Rows from block 8 of the encoder, named by matrix and row number. Each number is 128 + 24 x the weight over its row's rms, rounded and kept within 0 to 255. All counts start at 0. After the name is the row's rms in percent of the matrix's.
# conv: pointwise conv (encoder.blocks.8.conv.weight, 160x160x1x1), inputs 0-31
conv.0 089 [132 174  54 128 128 128  79 128  98 173 128 128 128 128 128 128 103 128 128 150  83 128 149 143 128 177 106 128 128 128 132 128]
conv.1 096 [ 74 192 128 128 101 128 153 128 128 128 128 128 186 112 128 114 103 193 128  78 128 128 102 141 128 145 128 159  88 128 128 150]
conv.2 080 [ 92 128 128  89 128 160 128 128  93 128 170 128 152 128 128 128 113 147  85 128 128 128 128 128 128 128 168 143 128 148 128 105]
conv.3 078 [156 171 119 127  96 128 178  96 128 128 128 128 128 128 128 128 110 128 128 128 128 128 128 128 128 128  84 128 128 128 128  42]
conv.4 129 [128 128 128 128  95 128 128 128 181 154 167 128 128 128 128 173 102 142 128 169 177 134 162 128 128  97 128 160 145 173 128  80]
conv.5 069 [128  99 180 117 128 128 128 128  69 128 128 128 128 209 128 117 128  84 111 128 128 110 128  88 165 128 128 128 128  96 128 189]
conv.6 090 [175 128 128 114 128 154 128 100 128 128 130 139 163 128 128 128 128 128 128 133 104 128  84 128 173 104 128 128 123  97 128 128]
conv.7 171 [140 128  89 177 128 128 154 126 213 117  95 166 128  97 159 113 128 167 128  99 108 165 120 128 128 143 128 119 128 111 128 128]
conv.8 122 [179 128 128 106 148 147 112 112 202 128 128 140 117 154 128 135 128 128 128 151 128 133 128 126 136  68 128 103 114 128  93 128]
conv.9 101 [128 191 128 138 128 128 157 128 110 122 169 128 130  77 128 116 163 102 109 144 110 128 128  88 149 128 128 128 128 128 161  88]
conv.10 083 [ 91 128 128 107 128 161 156 128 191 128 194 140 128 162 128 185 128 128  91  93 171 117 128 128 128 128 156 128 141 101 128 161]
conv.11 152 [108 113 128 110 112 128  92 106 169 161 150 145 128 128 128 158 128 103 128 131 107 168 114 183 128 100 128 103 105 106 115 128]
conv.12 165 [122 176 128 128 208 134 136 128  91 126 128 147  89 135 128  77 143  84 126  78 137 128 172  88 128 165  75 128 110 157 128 102]
conv.13 090 [179 128 183 128 127 128 139  85  59 128 168 164 128 114 128 130  85 128 128 128 128 128 133 128  80 149 128 172 164 157 128 172]
conv.14 126 [152 128 150 112 128 163  80 175 165 128 107 128 128 180 128 104 128 154 103 128 134 128 128 128  91  97 128 139 128 144 143  98]
conv.15 114 [128 141 100 106 128 111 146 128 128 128 128 145 128 143  79 128 111 128 100 149  92 134 128 132 113 128 130 128 137 128 128 128]
conv.16 078 [128 128 128 116 128 128 128 108  76 128 128 120 128 174 112 128 122 128 128 128 128 141 128 128 113 128 162  75 204 168 106 128]
conv.17 068 [128 128 102 170  99 128 173 128 124 136 172 128 128 128 128 150 123 128 128 128 128 128 128 166 128 155 128 128  95 124 175 195]
conv.18 090 [112 119  94  93 128 128 140 128 128 127 163 128 139 128 128 128 125 160 128 141 128 128 125 128 128 106 132 134 128 128 128 128]
conv.19 072 [111  88 128 150  76 149 128 128 140 128 135 103 128 128 128  73 128  85 128 128 128 128 128 159 128  92 128 128 128 128 128 128]
conv.20 090 [ 91  98  65  74 102 158 109  99 159 128 122 128 128  26  65 128 128 128  95 128 128 128 153 128 128 104 115 128 136 103 128 128]
conv.21 101 [167 182 128 128 128 128 128 154 128 128  96 154 161 128 128  84  91 153 128 128 128 128 128  64 128 128 128 128 128 128 102 128]
conv.22 108 [102 128 128 128 171 153 128 128  47 134 128 128  94 128 128 111 128 128 128 150 151 120 199 128 128 136 109 175 128 128 136 128]
conv.23 070 [128 128 128 128 128 128  99 128 128 128 128  63 128 145  56 166 116 128 128 128 128 128 128 128 128  91 128 186 128 128 128 128]
conv.24 074 [128 139 128 128 128 128  94  91 128  87 128 128  90 200 101 128 155 128 128 165 128 167 128  65 128 147 134 166 187 128  98 143]
conv.25 093 [128 128 143 128 128 128 128 128 142 153 128 128 128 128 108 128 128  82 128  86 128 134 128 169 128 127 128 128 128 105 128 128]
conv.26 084 [128 128 157 128 128 132 128 154  92 104 128 128 128 212 128 107  89 128 128 133 160 128 108 185 128 128 107 185 158 128 168 128]
conv.27 080 [145 128 122  98 140 118 128 128 128  64 128 128  95 128 128 128 128 128 102 124 101 128 128 128 155 128 115 128  99 128  83  89]
conv.28 079 [179 111 128 128 128 128 156  94 128 128 186 128 138 128 102 153 119 128 128 108 165 181 101  93 128 128 121 178  82 108 122 157]
conv.29 079 [176 179 128 162 157 128 163 113 128 105 128 114 128 101 128 156 117 128 120 128 128 128 115 128 105  99 122 128 128 128 128 173]
conv.30 092 [154 166 128 188 128 128 167 128 165 158 128 148 155 178 128 128 118 180 128 116 112 128 148 123 128 128 128 128 128 128 128  86]
conv.31 094 [134 128 180 128 128 126  79 128 125 128 186 161 128 128 128 128 128 103 128 128 128 128 154 128 130  87 172 128 156 128 129 128]
conv.32 068 [107  93 128 128 128 106  68 128 179 184 137 128 128  75 128 154 128 128  79 128  94 128  90 128 144 179  74 161 128 111 128  94]
conv.33 085 [102  89 125 142 128 128 128  96 135 118 128 128 128  74 128 128 147 123 158 128 128 101 128 128 148 128 128 128 128 128 128 128]
conv.34 084 [128 128 128  79 128 128 216 147 128 128 128 128 135 128  79 128 128 128 128 135 113 128 128 128 128 128 116  66 170 128 128 191]
conv.35 094 [128 128 115 151 128 128 128 128 128  98 172 128 128  75 128 105 149 164 128 128 128 128 128 101 115 128 152  88 110  92 128 148]
conv.36 113 [ 81 139 128 160 128 128 113 128 128 142 161 175 128 159 128 128 128 128 128 128 128  66 149  95 128  84 128  89 142 128  71  59]
conv.37 130 [111 128 128 128 128 128  80 128 128 128 128 128 128  89  87 155  66 128 166 128 110 128  83 128 181 122 128 128 168 128 128 119]
conv.38 103 [128 128 128 128 128 128 128 128 128 156 128 139 128 235 128 128 128 123 128 132 128 128 163 128 128 128 105 128 128 128 128 128]
conv.39 112 [110 128 125 128 128  95 128 159 133 121 128 128 129 153 132 103 126 128 128 144 128 108 128 128 128  89 149 128 138 141 115 128]
conv.40 044 [128 165  82 128 135  85 136 128 128  85 128 128  92 128 167 128 128 145 128 128 128 174 128 128  98 128 128 147 128 128 128  77]
conv.41 076 [150  70 128 135  86 128 128 128 119  93 152 128 128 128 128 128 128 128 128 128 128  73 128 130 128 128 128 128 196 118 111 128]
conv.42 113 [166 142 117 128 128 107 167 128 128 128 130 158 128 128 175  77 128 128 153 128 116 188 128 128 128  67 189 177 128 103 128 128]
conv.43 086 [128 128 128 128 128 128 128 128 174  94 128 128 128 135  98 128 128 128 128 128 128  92 166  89 128 129  86 128 133 128  79 158]
conv.44 058 [128 102 128 123 128 128 128 128 128 125 128 128 124 163 120 128 128 103 128 128  78 128 128 128 128 140 158 128  66 128  27 128]
conv.45 084 [128 159 146 128 137 199 128 128 126 128 123 128 125  98 128 195 128 128 128 128 128 148 128 107 128 128 128 128 145  93 177 128]
conv.46 085 [111 160  82 105 128 128 172 128 128 128 128 128 128 160 176 103 128 161 128 160 105 128 167 139 128  74 118 128 118 128 128 128]
conv.47 103 [124 128 128 157 128 148 128 101 128 111 141  90 128 128  89 128 128 128 128 102 101 128 128  54  96 128 154 128  97 128 119 128]
conv.48 091 [146 128 128 128 128 128 128 128 128 149 128 123 169  77 128 170 128 128 128 128 148 140 128 128 128 128 118 174 120 128 128 168]
conv.49 096 [128 200  91 157 164 128 186 128 128 128 128 128 128 128 128 141 128 150 128  93 156 128 128 120 140 177 170 189 128 128 128 123]
conv.50 085 [138 117 164 131 128  97 190 128  73 126 167 128 103 184 128 128 128 112 128 128 128 100 181 111 128 128 128  77 177 128 164 122]
conv.51 098 [128 177 147 128 121 128 128 148 128 128 128 164 128 162  84 128 139 143  88 160 128 128 117 128 128 164 113 197 171 163 168 128]
conv.52 078 [128 128 158 169 128 105 107  93 128 177 175 118 128  69  82 128 128 150 188 128 122 128 128 194 139 128 174 130 128 110 165 149]
conv.53 068 [102 128 128 182 104  91 128 128 191 119 128 153 128 128 128 162 128 144  94 128 113 144   8  81 128  93 128 128 130 128 128 128]
conv.54 094 [152 136 128 186 140 128 128 136 161 128 128 128 115  50 115 158 128 104 128 128 128 194  83 155 128  91 128 125 128 128 153 144]
conv.55 116 [115  92 128 153 160 128 128  72 184 128 128 128 128  99 170 166 128 128 154 128 107 159 128 128 128 159 151 161 150 155 117 128]
conv.56 101 [ 91 128 128 166 128 128 128 128  76 104 128 158 128 128 128 128 128 149 128 149 102 105 128 128 128 120 128 128 128 139 107 128]
conv.57 086 [128 128  93  84 128 169 102 128 128 128 128  49 128 157 128 111 128 128 128 128 128 128 128 128 128 128 128 128 128 128 128 128]
conv.58 094 [128 128 115 103  88 130 151 177 128 128 128 113 128 166 128 156 128 128 128 128  72 128 128 128 116 165 128 128 128 136 132 157]
conv.59 108 [167  58 147  97 128 126 169 128 149 128 128 128 159 128 128 128 128 132 135 128 128 128 128 128 128 128 155 213 128 128 101 128]
conv.60 135 [147 128 144 106 128 137 127  98  74 111 128 135 128  65 119 128 114 129 131 128 124 155 116 209 128 128 128 128 128 128 128 128]
conv.61 069 [128 128  94 111 128 144  82 128 178 128 157 128 128 149 111 160 128 128 128 167 113 128 101 128 138 128  76 128 111 128  89 128]
conv.62 082 [136 147 128 106  84 128 128 128 153 128  97 128  80 128  90 128 128 128 132 149 128 128 118 128 128 152 128 156 109 113  92 167]
conv.63 074 [128 128 128 156  91 128 128 181  74 128 103 128 173 128 128 128 128 128 128 128 128 128  90  99 128 102 128 128 128 104 128 128]
conv.64 114 [128 100 154 173 128 178 128 128 223 137 128 104 128 128 128 105 128 167 126 128 128 173 128  85 114  95  94 180 128 163 183  97]
conv.65 085 [ 96 175 155 146 128 128 166 143 177 151 128 128 128 160 194 161 156 128 128 128 178 128 128 128 128 128 128  87  95 128 128 128]
conv.66 153 [122 159 128  97 128 158 128 128  89 109 167 128 128  93  77 110 118  96  97 148 128 128 128 128 128 151 166 137 110 105 114 128]
conv.67 089 [128 128 128 128 128  80 128 128 128  93  60 180 128 103 166 128 128 128 117 128 145 128 104  68 141 158 128 128 128 128 128 128]
conv.68 062 [153 128 128 128  97 174  99 128 128 128 128 128  95  78 165 128 128 164 165 128 128 128 128 128 128 128 138 128 128 123 128  66]
conv.69 089 [128 128 128 165 128 128 116 194 128 101 105  90 128 128 128 128 128 151 127 128 139 150 179 128  85 140 128 129 128 128 141 128]
conv.70 087 [160 128 168 123 153 160 196 128 128 150 144 128 128 164 128 167 128  95 128 190 128 170 148 145 145 128 128 179 170 128 152 128]
conv.71 064 [128 128 128 107 128 128 128 128 103 128 128 128 128 128  70 128 128 128 102 128 128 128 128 128  40 128 150 128 128 128 128 131]
conv.72 119 [128 173 103 160 128 128 148 128 107 128 156 128 128 107 128 128 128 128  92 101 141 128 156 128 128 134 128 154 140 128 108 166]
conv.73 121 [128 128  85 102 128 128 128 151 128 128 121 117  82 184  79 147 143 128  94 128 105 205 128 158 153 160 152 152 128 143 128 144]
conv.74 125 [ 72 128 128 164  96 152 128 128 106 114 133 128 128 145 128  79 128 128 128 114 128 195 168 128 128 128 111 174 161  90 144 140]
conv.75 070 [128 148 171 128 128 128 113 139  81 128 128 171 128 128 128 128 128 128 222 105 128 128 168 128 171 128 149 123 128 144 128 128]
conv.76 110 [116 128 128 129 128 128 128 128  84 152 209 128 128  73  77  87 128 128 159 107 128 128  87 128 159 128 128 112 121 128 128 173]
conv.77 072 [136 115 128 100 151 120 163 128 128 119 152 128 192 211 128 128 128 128 128 155 128 128 128 104 128 128  77 169 100 100 128 128]
conv.78 122 [152  76 139 128 106  89 128 128 144 128 128 128 157 128 128 160 122 128 152 128 128 168 103 154 138 160 167 128 128 147  98 128]
conv.79 074 [128 174 128 128 178 128 171 128 133 176 190 168 128 167 121 128 173 128 146  90 103  68  98 128 128 128 102 128 128 128 128 128]
conv.80 112 [114 121 128 116 197 128 128  84 133 128 128 157 177 108 109 128 173 128 128 128 111 128 128 128 161 149 128 128 171 128 126 128]
conv.81 070 [162  79 128 128 151 135 128 128 128 128 128 128 128 128  99  77 128  92 189 166 128 155 128 172 113 100 128 128 138 118 128 128]
conv.82 109 [128 128 128 128 199 116 128  81 128 128 132 128 128 128 128 115 128 115 128 128 128 183 112 106 128 128 128 194 158 128 128 128]
conv.83 097 [127 128 128 170 139 128 113 147 156 128 128 128 128 171  94 128 114 128  70 151 128 128 128  75 144 128  83  77 128 149 105  91]
conv.84 120 [173 165 128 128 128 125 163 128 128 128 128  58 128  99 159 109 128 128  80 128 120 141  84 146 128 119 110 157 146 150 144 153]
conv.85 132 [128 128 159  92 106 170 108 128 112 125 128 165 128  86 128 148 128 128  99 142 152 147 128 147  91 128 128 128 128 114 137 173]
conv.86 112 [147 144  91 128 129 128 128 103 131 128 128  83 148 128  91 128 119 128 103 104 128 161 128 104 128 128 128 157 110 107 170 128]
conv.87 113 [128 128 171  80 157 128 128 146 128 128 128  94 103 128  98 128 128 128  88 127 139 111 149  94 128 128  98 128 128 141 128 128]
conv.88 095 [128 159 153 105  72 128 128 145 162 128 128 128 106 128 128 128 172 146 128 152 151 128 141 128  94 148  94 128 159 143 128 119]
conv.89 099 [103 128 128 170 128 170 145 128 162 128 169 164 128 128 128 128 171 128 128 161 128 126 169 128 171 128 107 185 162 182 128 144]
conv.90 120 [ 63  69 152 128 128 168 128 102 167 114 128 112  90 128 143 128 128 103 100 128 128 128 128 160 135 128 179 128 128 109 122 156]
conv.91 102 [ 76 128 138 128 134 128 110 128  74 128 128 140 142 138 128 128 128 128 128 105 117 128 156 190 100 175 146 128 164 128 139 128]
conv.92 086 [ 50 128 128 128 154 128 203 128 128  97 110 128 128 159 168 128 128 115 144 128 124 128 109  84 116  65 128 128  68 128 128  85]
conv.93 114 [153 172 164  98 174 104  73 132  96 110 123  92 128 128 138  87 128 119 129 107  87 128 112 128 171 128 128  73 128 164 128 171]
conv.94 119 [128 128 128 148 128 122 103 128 183 144 160 114  88  80 154 176  93 128  66 126 128 128 128 175 146  74 128 128 128 137 128 128]
conv.95 066 [128 128 128 128 128 119 128 128 128 128 128  80 128 102 128 128  91 128 128 128 151 128 128 128 128 128 131 128 111 173 169 128]
conv.96 080 [128 128 100 128  84 128  99 102  89 128 128  61 128  91 128 128  63 128 128 128 161  85 128 108 128 104 128 141 128 128 171 128]
conv.97 076 [128  81 104 109 128 103 128 128 163 128 128 207 128  98 190 128 128 128 128 128 128 128 108 128 128 107 128 143 128 128 128 128]
conv.98 139 [149 100 148 108 128 116 128 114  94 128 179 119 128 139 111  59 146 102 128 145 128 149 128 128 128 128 128 107 132 143 128 128]
conv.99 104 [125 128 160 175  99 104  97 162 102 139 128 101 128 126 128 128 128 120 128 128 103 117  92 109 123  66  94 142 156 109 127 128]
conv.100 065 [152 128 207 128 128 128 128 128  97 128 128 128 128 128 128 153 128  59 128 128 128 172 107 128 128 128 160 128 128 128 128 128]
conv.101 138 [123 172 128 130 161 118 180  90 127 128 128 128 128 128 128 128 102 110 128  70 108 128 129 128 120 177 110  71 136  94 128 121]
conv.102 095 [141 100 128 154 128 128 128 128 128 128 128 156 128 155 128 139 128 141 143 128  97 186 128 128  73 101 157  96 128 132 128 128]
conv.103 087 [128 166 111 128  86 128 134 128 128 164 128 128 128  93  61  91 128 117 128 128 128 176 136 128 184 128 159 128 106 128 128 146]
conv.104 108 [128 128 128 101 155 181 141 128 128  72 128 136 128 137 112 167 148 128 126 128 128  99 141 128 144 138 174 171 128 117 128 114]
conv.105 065 [137 128 128 122 128 128 115 164 102 128 160 125  94 128  96 166  88  41 128 128 128 206 136 128 128 128 159  96 128 139 148 128]
conv.106 103 [118 187  87 128 128 128 128 128 169 111 181 120 128  21  97 128 160 128 147  87 113 128 176 128 158 202 128 128 128 174 137 128]
conv.107 116 [169  97 128 128 181 128 141  90 128 128 128 139  68  97 130 135  84  95 128 128 149 128 128 155 174 153 148 128 128 128 128 106]
conv.108 124 [128 163 128 116 128 153 128 128  96 128 104 129 108 194 128 136 128 128 148 141 128 113 128 145 137 118 148 128 128 128 157 138]
conv.109 105 [156 118 128 128 128 199 154 128  77  91 119 128 128 128 128 128 128  72 128 128 128 154 128 128 190 128 115 187 185 149 128 159]
conv.110 083 [128 143 128 128 128 128 128  98 128 128 135 131 128  59 109 139 149 128 128 189 107 128 128 113 141 128 128 146 128  89 128 128]
conv.111 095 [138 162 127 150 128 128 128 123 184 111 142 128 128 161 128 128 128 128 143 128 136  86 170  89 128 115  98 128 109 128 128 128]
conv.112 084 [115 128 128  57  90 128 137 128 128  67 138 104 128 128 128 128 128 128  93 138 128 128 147 128 128 116 128  71 128 128 131  92]
conv.113 090 [115 128 128 128  92 128 128 128 107 167 128 128 128  59 128 128 150 128 128 128 128 172  73 151 128  78 164 128 128 128 128 128]
conv.114 107 [128 128 147  93 116 128 110 179 128 128 168 117 193  96 112 159 116 128 128 128 128  97  78 128 128 123 128 128 102 128 128 128]
conv.115 150 [ 68  96 182 123 128 147 128 104 128 172 128 128  70  95  89 128 105 128  97 119 128 170 128 169 132  97 128 128 128 128 128 128]
conv.116 066 [128 181 128 128 128 128 102 104 128 128 128 128 148 128 128 128 128 111 127 104  97  81  67  78 128 155  72 128 128 128 128 128]
conv.117 096 [ 78 128 152 128 149 128 109 128 128 128  91  64 147 173 128 164 128 128 128 116  96 123 128 128 128  91 128 134 128 185 128 128]
conv.118 125 [128 128 128 112  92 128 122 128 160  99  78 128 114 158 128 140  81 109 106 128 128 128  91 128 128 128 158 152 108  94 127 108]
conv.119 120 [ 62 128 192 128 101 115 128 161 128 150 110 169 128 128 128 128 128 202 113 167  99 126 128  94 128 128  78 128 128 145  85 128]
conv.120 113 [128 128 114 128 180 151 128 125 128 128 128 128 158 211 143 107 128 128 143  97 128 128 114 128 128 128 128 141 105 128  99 128]
conv.121 085 [128  95 128 128 202 159  49 107 119 128 128 128 142 100 128 149  87 128 128 128 128 138  90 205 106 118 128 165 128 128 128 128]
conv.122 086 [128 102 128 128 146 157 209 145 128 128 128 128 118 112 128 150 176 128 128 179 167 147 128 155 128 128 128 128 128 128 128 128]
conv.123 137 [ 90 108 143  95 129 128 128  99  54 153 155 107 128 128  83  31 128 142 128 136 120 128 149 117  99 110 128 136 154 144 128 128]
conv.124 121 [ 98 128 128 149 128 167 128 128 128 124 154 157  94 128 128 171 103  95 114 129 128 124 114 108 129 128 128 128 101 128 109 128]
conv.125 123 [128  95 128 128 117 128 128 150 158 128 164 126 128 165 128  87 128 128 128 129 128  82 203  59 118 109 106 130 114 122 128 128]
conv.126 068 [118 168 128 168 133 128 112 128 128 128 128 128 128 184 128 128 128 128 198 101 128 128 158 128 128 128 128 128  56 149 169 128]
conv.127 133 [118  97 177 128 128 128 103 128 128 128 118 128 128  86 128 128 131 119 151 128  84 128  73 128 117 128 170 166 128  82 128 128]
conv.128 106 [128 128  62 106 128  85 171 155 205 128 128 157 176 128 163 128 105 122 128  88 121 128 129 128 128 116 160 128 128 150 137  93]
conv.129 096 [171  77  97 150 107 128 167 128 175 128 128 118 128 128 146 147 131 128 128 128 128 128 128 128 128 167 105 158 128 121 113 128]
conv.130 074 [102 172 157 128 128 128 128 128 174 128 162 197 128 128 128 128 128 128 120 128 128 128 128 128 128 171 123 173 128 128 128 112]
conv.131 073 [128 149 128 159 128 128 128 129 178 128 187 111 164 128 161 153 107 126 128 128  85 128  82 125 128 128 128 128 128 128 128 128]
conv.132 106 [128 175 106 128 143 128  88 148 128 156 113 155 117 118 128 128 128 139 134 173 128 128 128 170 159 128 184 143 128 122 167 100]
conv.133 091 [128 191 128 128 128 146 141 122 128 128  76 114 128 128 128 173 128 128  95 119 128 128 128 174  94 128 135 128 128 128 128 128]
conv.134 075 [148 197 128 128 128 128 128 128 128 166 128 137 118 128 128 128 128 128 128 128 128 128 155 128 100 162 128  88 128 144 132 128]
conv.135 070 [165 126 128  78 128 128 104 128 128 128 128 128 128 110 135 128 128 172 128 128 128 128 128 128  73 128 128 128 128 128 128 170]
conv.136 099 [133 171 146 128 128 144 142 147  38 170 128 136  84 156 143 178 170 128 128 128 128 174 162 128 128 150 128  69 128 118 123 128]
conv.137 094 [176 128  77 128 128 128 137  99 194 128 128 177 128  94 128 200 128 143  88 128 143 156 128 163 148 156 127 128 128 163 128 128]
conv.138 123 [ 97 128 108 128 128 112 128 128 128 146 161 128 123 128 128 112 128 141  98 147 128 128 141  48 151 106 132 128 138 126 152 128]
conv.139 126 [138  92 105 128  93 128 117 119 144 109 128  98  84 113  93 114 128 132  82 118 120 165 128 103 148 123 108 146 137 128 128 115]
conv.140 096 [ 92 107 128 115 128 118 109 128 166 128 165 174  99 180 128 128 101 128  97 128  77 128 128 126 128 128 128 138 155  73 114 128]
conv.141 086 [105 138  59  95 128  66 128 119 128 128 128 105 128 128 128 122 106  75 128 128  92 128  91 128  97 103 128 128 115 128 128 128]
conv.142 055 [128 128 125 176 128 128 128 128 128 128 166 128 128 209 128  71 128 128 128 129 128 128 128 128 153 155 128  89 143 128 128 128]
conv.143 130 [128 158 128  94 128 128  68 140 102 115 113 109 128 148 188  69 162  84 131 117 114 128 128  96 174 119 128 128 128 135 128 128]
conv.144 101 [128 136 171 156 128 128 116 128 105 128 159 106 128 128 128 165  60 128 128  80 128 167 140 128  86 128 128 164 128 128 120 128]
conv.145 078 [128 128 114 225 128 128  81 128 128 102 147 128 128  77 128 180 104 128  96 128 128 183 128 137 128 108 159 128 163 128 128 128]
conv.146 094 [155  77 128 128 103 159 168 115 163 106 128 140 128 132 128  76 128 143 128 128 128 128 128 128 128 118 101 145 128 128 118 128]
conv.147 094 [162 200 128 148 158 128 128 113 128 128  95  78  86 128 154 148  71  85  77 136 103 128 110 128 153 149 128 162 140 128 161 153]
conv.148 084 [127 166 128 128 128 128 128 190 141 128 128 101 128 128  97  92 128 133 128 128 221  89 128 128 131 128 128  69 149 128 151  72]
conv.149 070 [160 128 128  65 128 128 128 157 128 120 161 128 128 128  91 136  74 158  98 181 128 116 166 128 128 128 128 206 122 128  93 128]
conv.150 136 [146 128 106  83 128 128 137 101 152 128 128 120 128 128 128 128 145 128 101 128  98 128 128 128 128 128 144 128 132 128  96 137]
conv.151 122 [147 128 128 102 128 187  99 111 128 136 128 171 154 128 115 128 103 140 128 133 128 128 128 128 114 128 208 174 149 128 128 123]
conv.152 069 [128 128 100 128 128 143 128 128 198 142 143 164 128 141 128 128 128 128 128 170 128 128 128 169 147 127 128 128 128 128  70  90]
conv.153 111 [ 91  64 128 128 128 128 172 128 128 128 116 141 128 128 128 162 128 109 128 128  95 183 100 154 128 100 121  90 150 128 128  97]
conv.154 087 [122 112 128 111 128  88 100 128 128 136  98 170 128 137 128 121 128 128  90 128  81 128 128  78 128 128  86  93 104  93 128 128]
conv.155 081 [156 128 160 128 143 128 128 128 128 112 128  66  80 123 139 183 109 128 128 128  98 159 128 186 120 145 122 128 128 128 128 157]
conv.156 118 [154 206 141 128 128 128 117 128 128 128 143 128 130  90 128 128 116 115 128 110 142 126 154 160 145 128 128 149 128 225 128 158]
conv.157 123 [125 128 134 135 128 128 128 128 118 128 128 142 128 128 128 192  91 128 128 128 128  61 128 128 128 105 112 128  83 128 101  77]
conv.158 070 [114 128  69 128 128 128 128 128 102 128 128  71 128 173 128 160 128  95 128 128 128 128  97 175  86 128 128  65 127 128 120 128]
conv.159 103 [128  97 165 101 109 107 128 128 110 112  76 128 128  80 128  95 128 154 153 128 128 160 112 128 128 145 138 194 128 128 184 128]