python train.py --crop_scale_min=1 --bottleneck="denoising" --downsampling_factor=8 --loss="l1" --decoder_widths=[48, 48, 96, 192] --decoder_block="bottleneck" --beta1=0.9 --epochs=8.1
Rows from block 2 of the decoder, named by matrix and row number. Each number is 500 + 25 x the weight over its row's rms, rounded and kept within 0 to 999. All counts start at 0. Numbers have three digits each. After the name is the row's rms in percent of the matrix's.
# convs1: 3x3 conv (decoder.decb.0.0.convs.1.weight, 48x48x3x3), inputs 12-17, a 3x3 kernel for each
convs1.0 080:523500498500467442500500471458500454500500500500500478478521463534571419500500495491458500495500500500453500524500484500500538527500500495500525512458531478500534
convs1.1 090:500500500508483500500500514500500479500561498479500469500500500500480521512500500487500505500524538500454500485500527518592469500500484500466499500500500500500513
convs1.2 082:500500500553497500512500500500490500500526500479500500500500500500565496472500500500500477506578517500500500500488500486551541500500500480500452500587500500518468
convs1.3 106:560500459496500554500500481563544517500450517513523500494462500500500500500500500490500500500551522521475500499542500500503487500500500523530500528423500500500507
convs1.4 091:500500523500512561500504535500500507500500436522474503478500441500529500549500500500533524480507529496500500500500500500500500500465470500548500500519549531500506
convs1.5 088:500487500491500500509500480479521488500490500500467481471500479538512532462431500494512500500500500500500492475500500500500511479464490500470500500452471493500485
convs1.6 088:525500500519593500500535500460448533425445524482500517438500500458512500500484470502500500422444500500500500500468500523456500500511484537442482570469500528488484
convs1.7 133:493500500505500472489465481500501505551500512500500500500500546500500482500515500500500544524500500500500505500489513478453487489500479500492556521463439500500499
convs1.8 091:511500500500509533500526520464500500500539482500479500500500500462493500496490484478500500449543500500500500515508500549500492500500500500520500500511493500500500
convs1.9 086:500500500550500500547500500500500500500520500477502533500500500500500500500530500500540468530500474500500484519492504475500532500541500500500500500534511500491500
convs1.10 106:508500500527457469500489500500495500546553566500500500476511500487523500500500500502486500500500500510522499500497500500461516500497500500439500527500500500500500
convs1.11 103:500486500500477500473500500519500500500500540500493499472468500500532500500500504500564476500528470500483500500500500496560517473507500500540500531580500495510503
convs1.12 097:468500552547541490500561484507511500522500478500500517500545500500500500447459521500500500500550478480500475500500512500490500512484500500437477476495508500548526
convs1.13 102:500523500500577500472500500500557500510465405512500500500500500500591550500500497500540500482500542516500501500474467526428500500476500500500500515500500500500500
convs1.14 095:501500500500494500461487500498517500500504500500566549500450500500500526500500489500460500500594454500500500500500511500516536500501500500532500500500517500487500
convs1.15 075:500527500561585500523544500500500500500605579506528500500483500478605501500500500527536500456522500495475506526534500500484500500514500500527500500536500500477500
convs1.16 100:500521501566500478506500500445454500473500500500466500518525500474500500500500500513544509476456489500537514530522522465500479515500500500458500492500500500520506
convs1.17 104:464484489500571533500500500537500500538551556500500500515500483500515500500485500500538512557511500500500500487507500472478513500500500464479485500512491500500500
convs1.18 045:485500531500500530502500500534500500500617500500500469500500500500631540500468526560500478562500521500500500501500497527548500500499500500506500500500500500500500
convs1.19 098:494508526498487500477500500499500500500496500500484500500492500500500466500511467500500500500500500527552531500471478500502519500469500483500500500457469500552500
convs1.20 075:500500500480503472530488517500561500500500569500500500539456479518500536500500500500500500493464479500500500486500500500500500500478500500456500500500500500500500
convs1.21 115:481500482475500500500462526479500500500500443500500495500489500537500500532500457510500482508500401484500500500500454530500452500500500500536481500530444500492500
convs1.22 129:500486512496428537494500519500480500500483500495537533476500500527540505500500524500500506500459531500514440500526500500539500484545503500515500496514500500492500
convs1.23 117:480500515500500452490534500500500486500523500500520530500536489510544500500473500500520520500408512484500500500500486500473500500460485500518479500500506500473500
convs1.24 125:500500494532531522500548528500530523500426475500500500472541521500472500479520500500500492534500453500524500475517500500526500500532526500500495500500462499500508
convs1.25 084:500503483500469500500487500507522513500539519488515500500520500492500500515501500454480500455500509500500510497490500500500500506496516500526500500580500500500500
convs1.26 125:466500500426473456440465500500531526463549535526500500500500500549432474512500500500483529487395543500500518498556497528574486549523500491531517498500530500539500
convs1.27 127:500514500500538528500502500511506519500460549477452500500504500438497467500500480500500492526500500500500499500533500500579494487547500506500500500562504500535500
convs1.28 100:500500536541500500454500500481488500492500500500450467485500472500482505524500539500516500500448468562566577500468471500500500500456460500500497525519516503484500
convs1.29 071:500500500500500500500487500500466500500460538500500500500500500482510526500534455500544463500500500500500500486513516500549500500500500500538479528500500500500500
convs1.30 114:500525506500523526508500493500487500479450581500504500545500500500514500500519500500525504487447447513500500525509521500500484500500512490500500500500500500479500
convs1.31 097:500502500500525452500501500500500500500500529542536500500479470530457484510483479500500500500419500500467500500525500527500507537500500500554529518507518522513500
convs1.32 112:500478500527534500500509500500518500551424500500500542500516500500458500500501493493491500478500500500472478485559500550483500500500500500527500500542462500500457
convs1.33 106:500500500500576500489509500504540500500500466500519544522469500453523513500513487507460494500420500527480482539537500500500559500544500511500500500497529485500500
convs1.34 081:518543538606565647527542534500500500535479389500500509496509500380454500504500500500500526500590568500521500496454500442404500454424500500486494500514468500479468
convs1.35 113:482500473446462500500500500500491524527475516500500500500500500483500498500500493500521500546500487500523521500486500500451500476500500500480500533446500463524466
convs1.36 087:541500500532516423500500495500500500539500500474500509480500500424500485500500500486500500489545500500500509524500500500463500484500500500500534493497500500487500
convs1.37 111:500500490500470500500500500500500500500500500500492500500513500500524515500500486511593521490453479500480505500500500486509494500500500502547515500466500508500500
convs1.38 115:480487518531500583535500500500478500512521452500511500499500484462500500442500497500523500500457553500500517500500500479500500500477500500441493504501500470520500
convs1.39 079:500500526499500532500500522500500500516537500500500500557543500474530500454500500515500464487500500460500463505500500500500500500546500520500500500513500470521500
convs1.40 089:500482496500500500500484464500500517519500500500500500483500514500596505500500500500500493500500500500510500483459509478455500473452500500545500500553516515499500
convs1.41 106:500501500500500500526500506500502500529505467516500500500488500521482500500500500500500498579570498456500497500486487529500500500504500468541500476500500500468492
convs1.42 109:500500552500493500469500508500514500500534500500507495544560498500447469496500500500488500500562500500543500500500512500515524508508500500425497500500509500527500
convs1.43 087:500500500500500500500500500500500500581500500500500500500478500500509500500500500500553526562500579500550534500500478451459515500482486480485500487511500462474500
convs1.44 117:480484449452500500500500500500500549546444578477500508521490460582422500500500500500500500549483452548500500500480500451548500500537484500500500491508500500526500
convs1.45 095:500500515562536546498489529500500500500504508500541512479479464500500545500500498500580500498500500500524462500531543500491560500522500500453500500451500500480488
convs1.46 105:513482500500460522526513500500500500475438500500500500500500500528545500500530477500500500473449500484499500504468511500498507500500500500531520508500500500489500
convs1.47 081:500495536500500546500522500500500479476500493500523473526473492447500500500519511506460472413470500448485483500536518518562530546500524500497500528414500500493500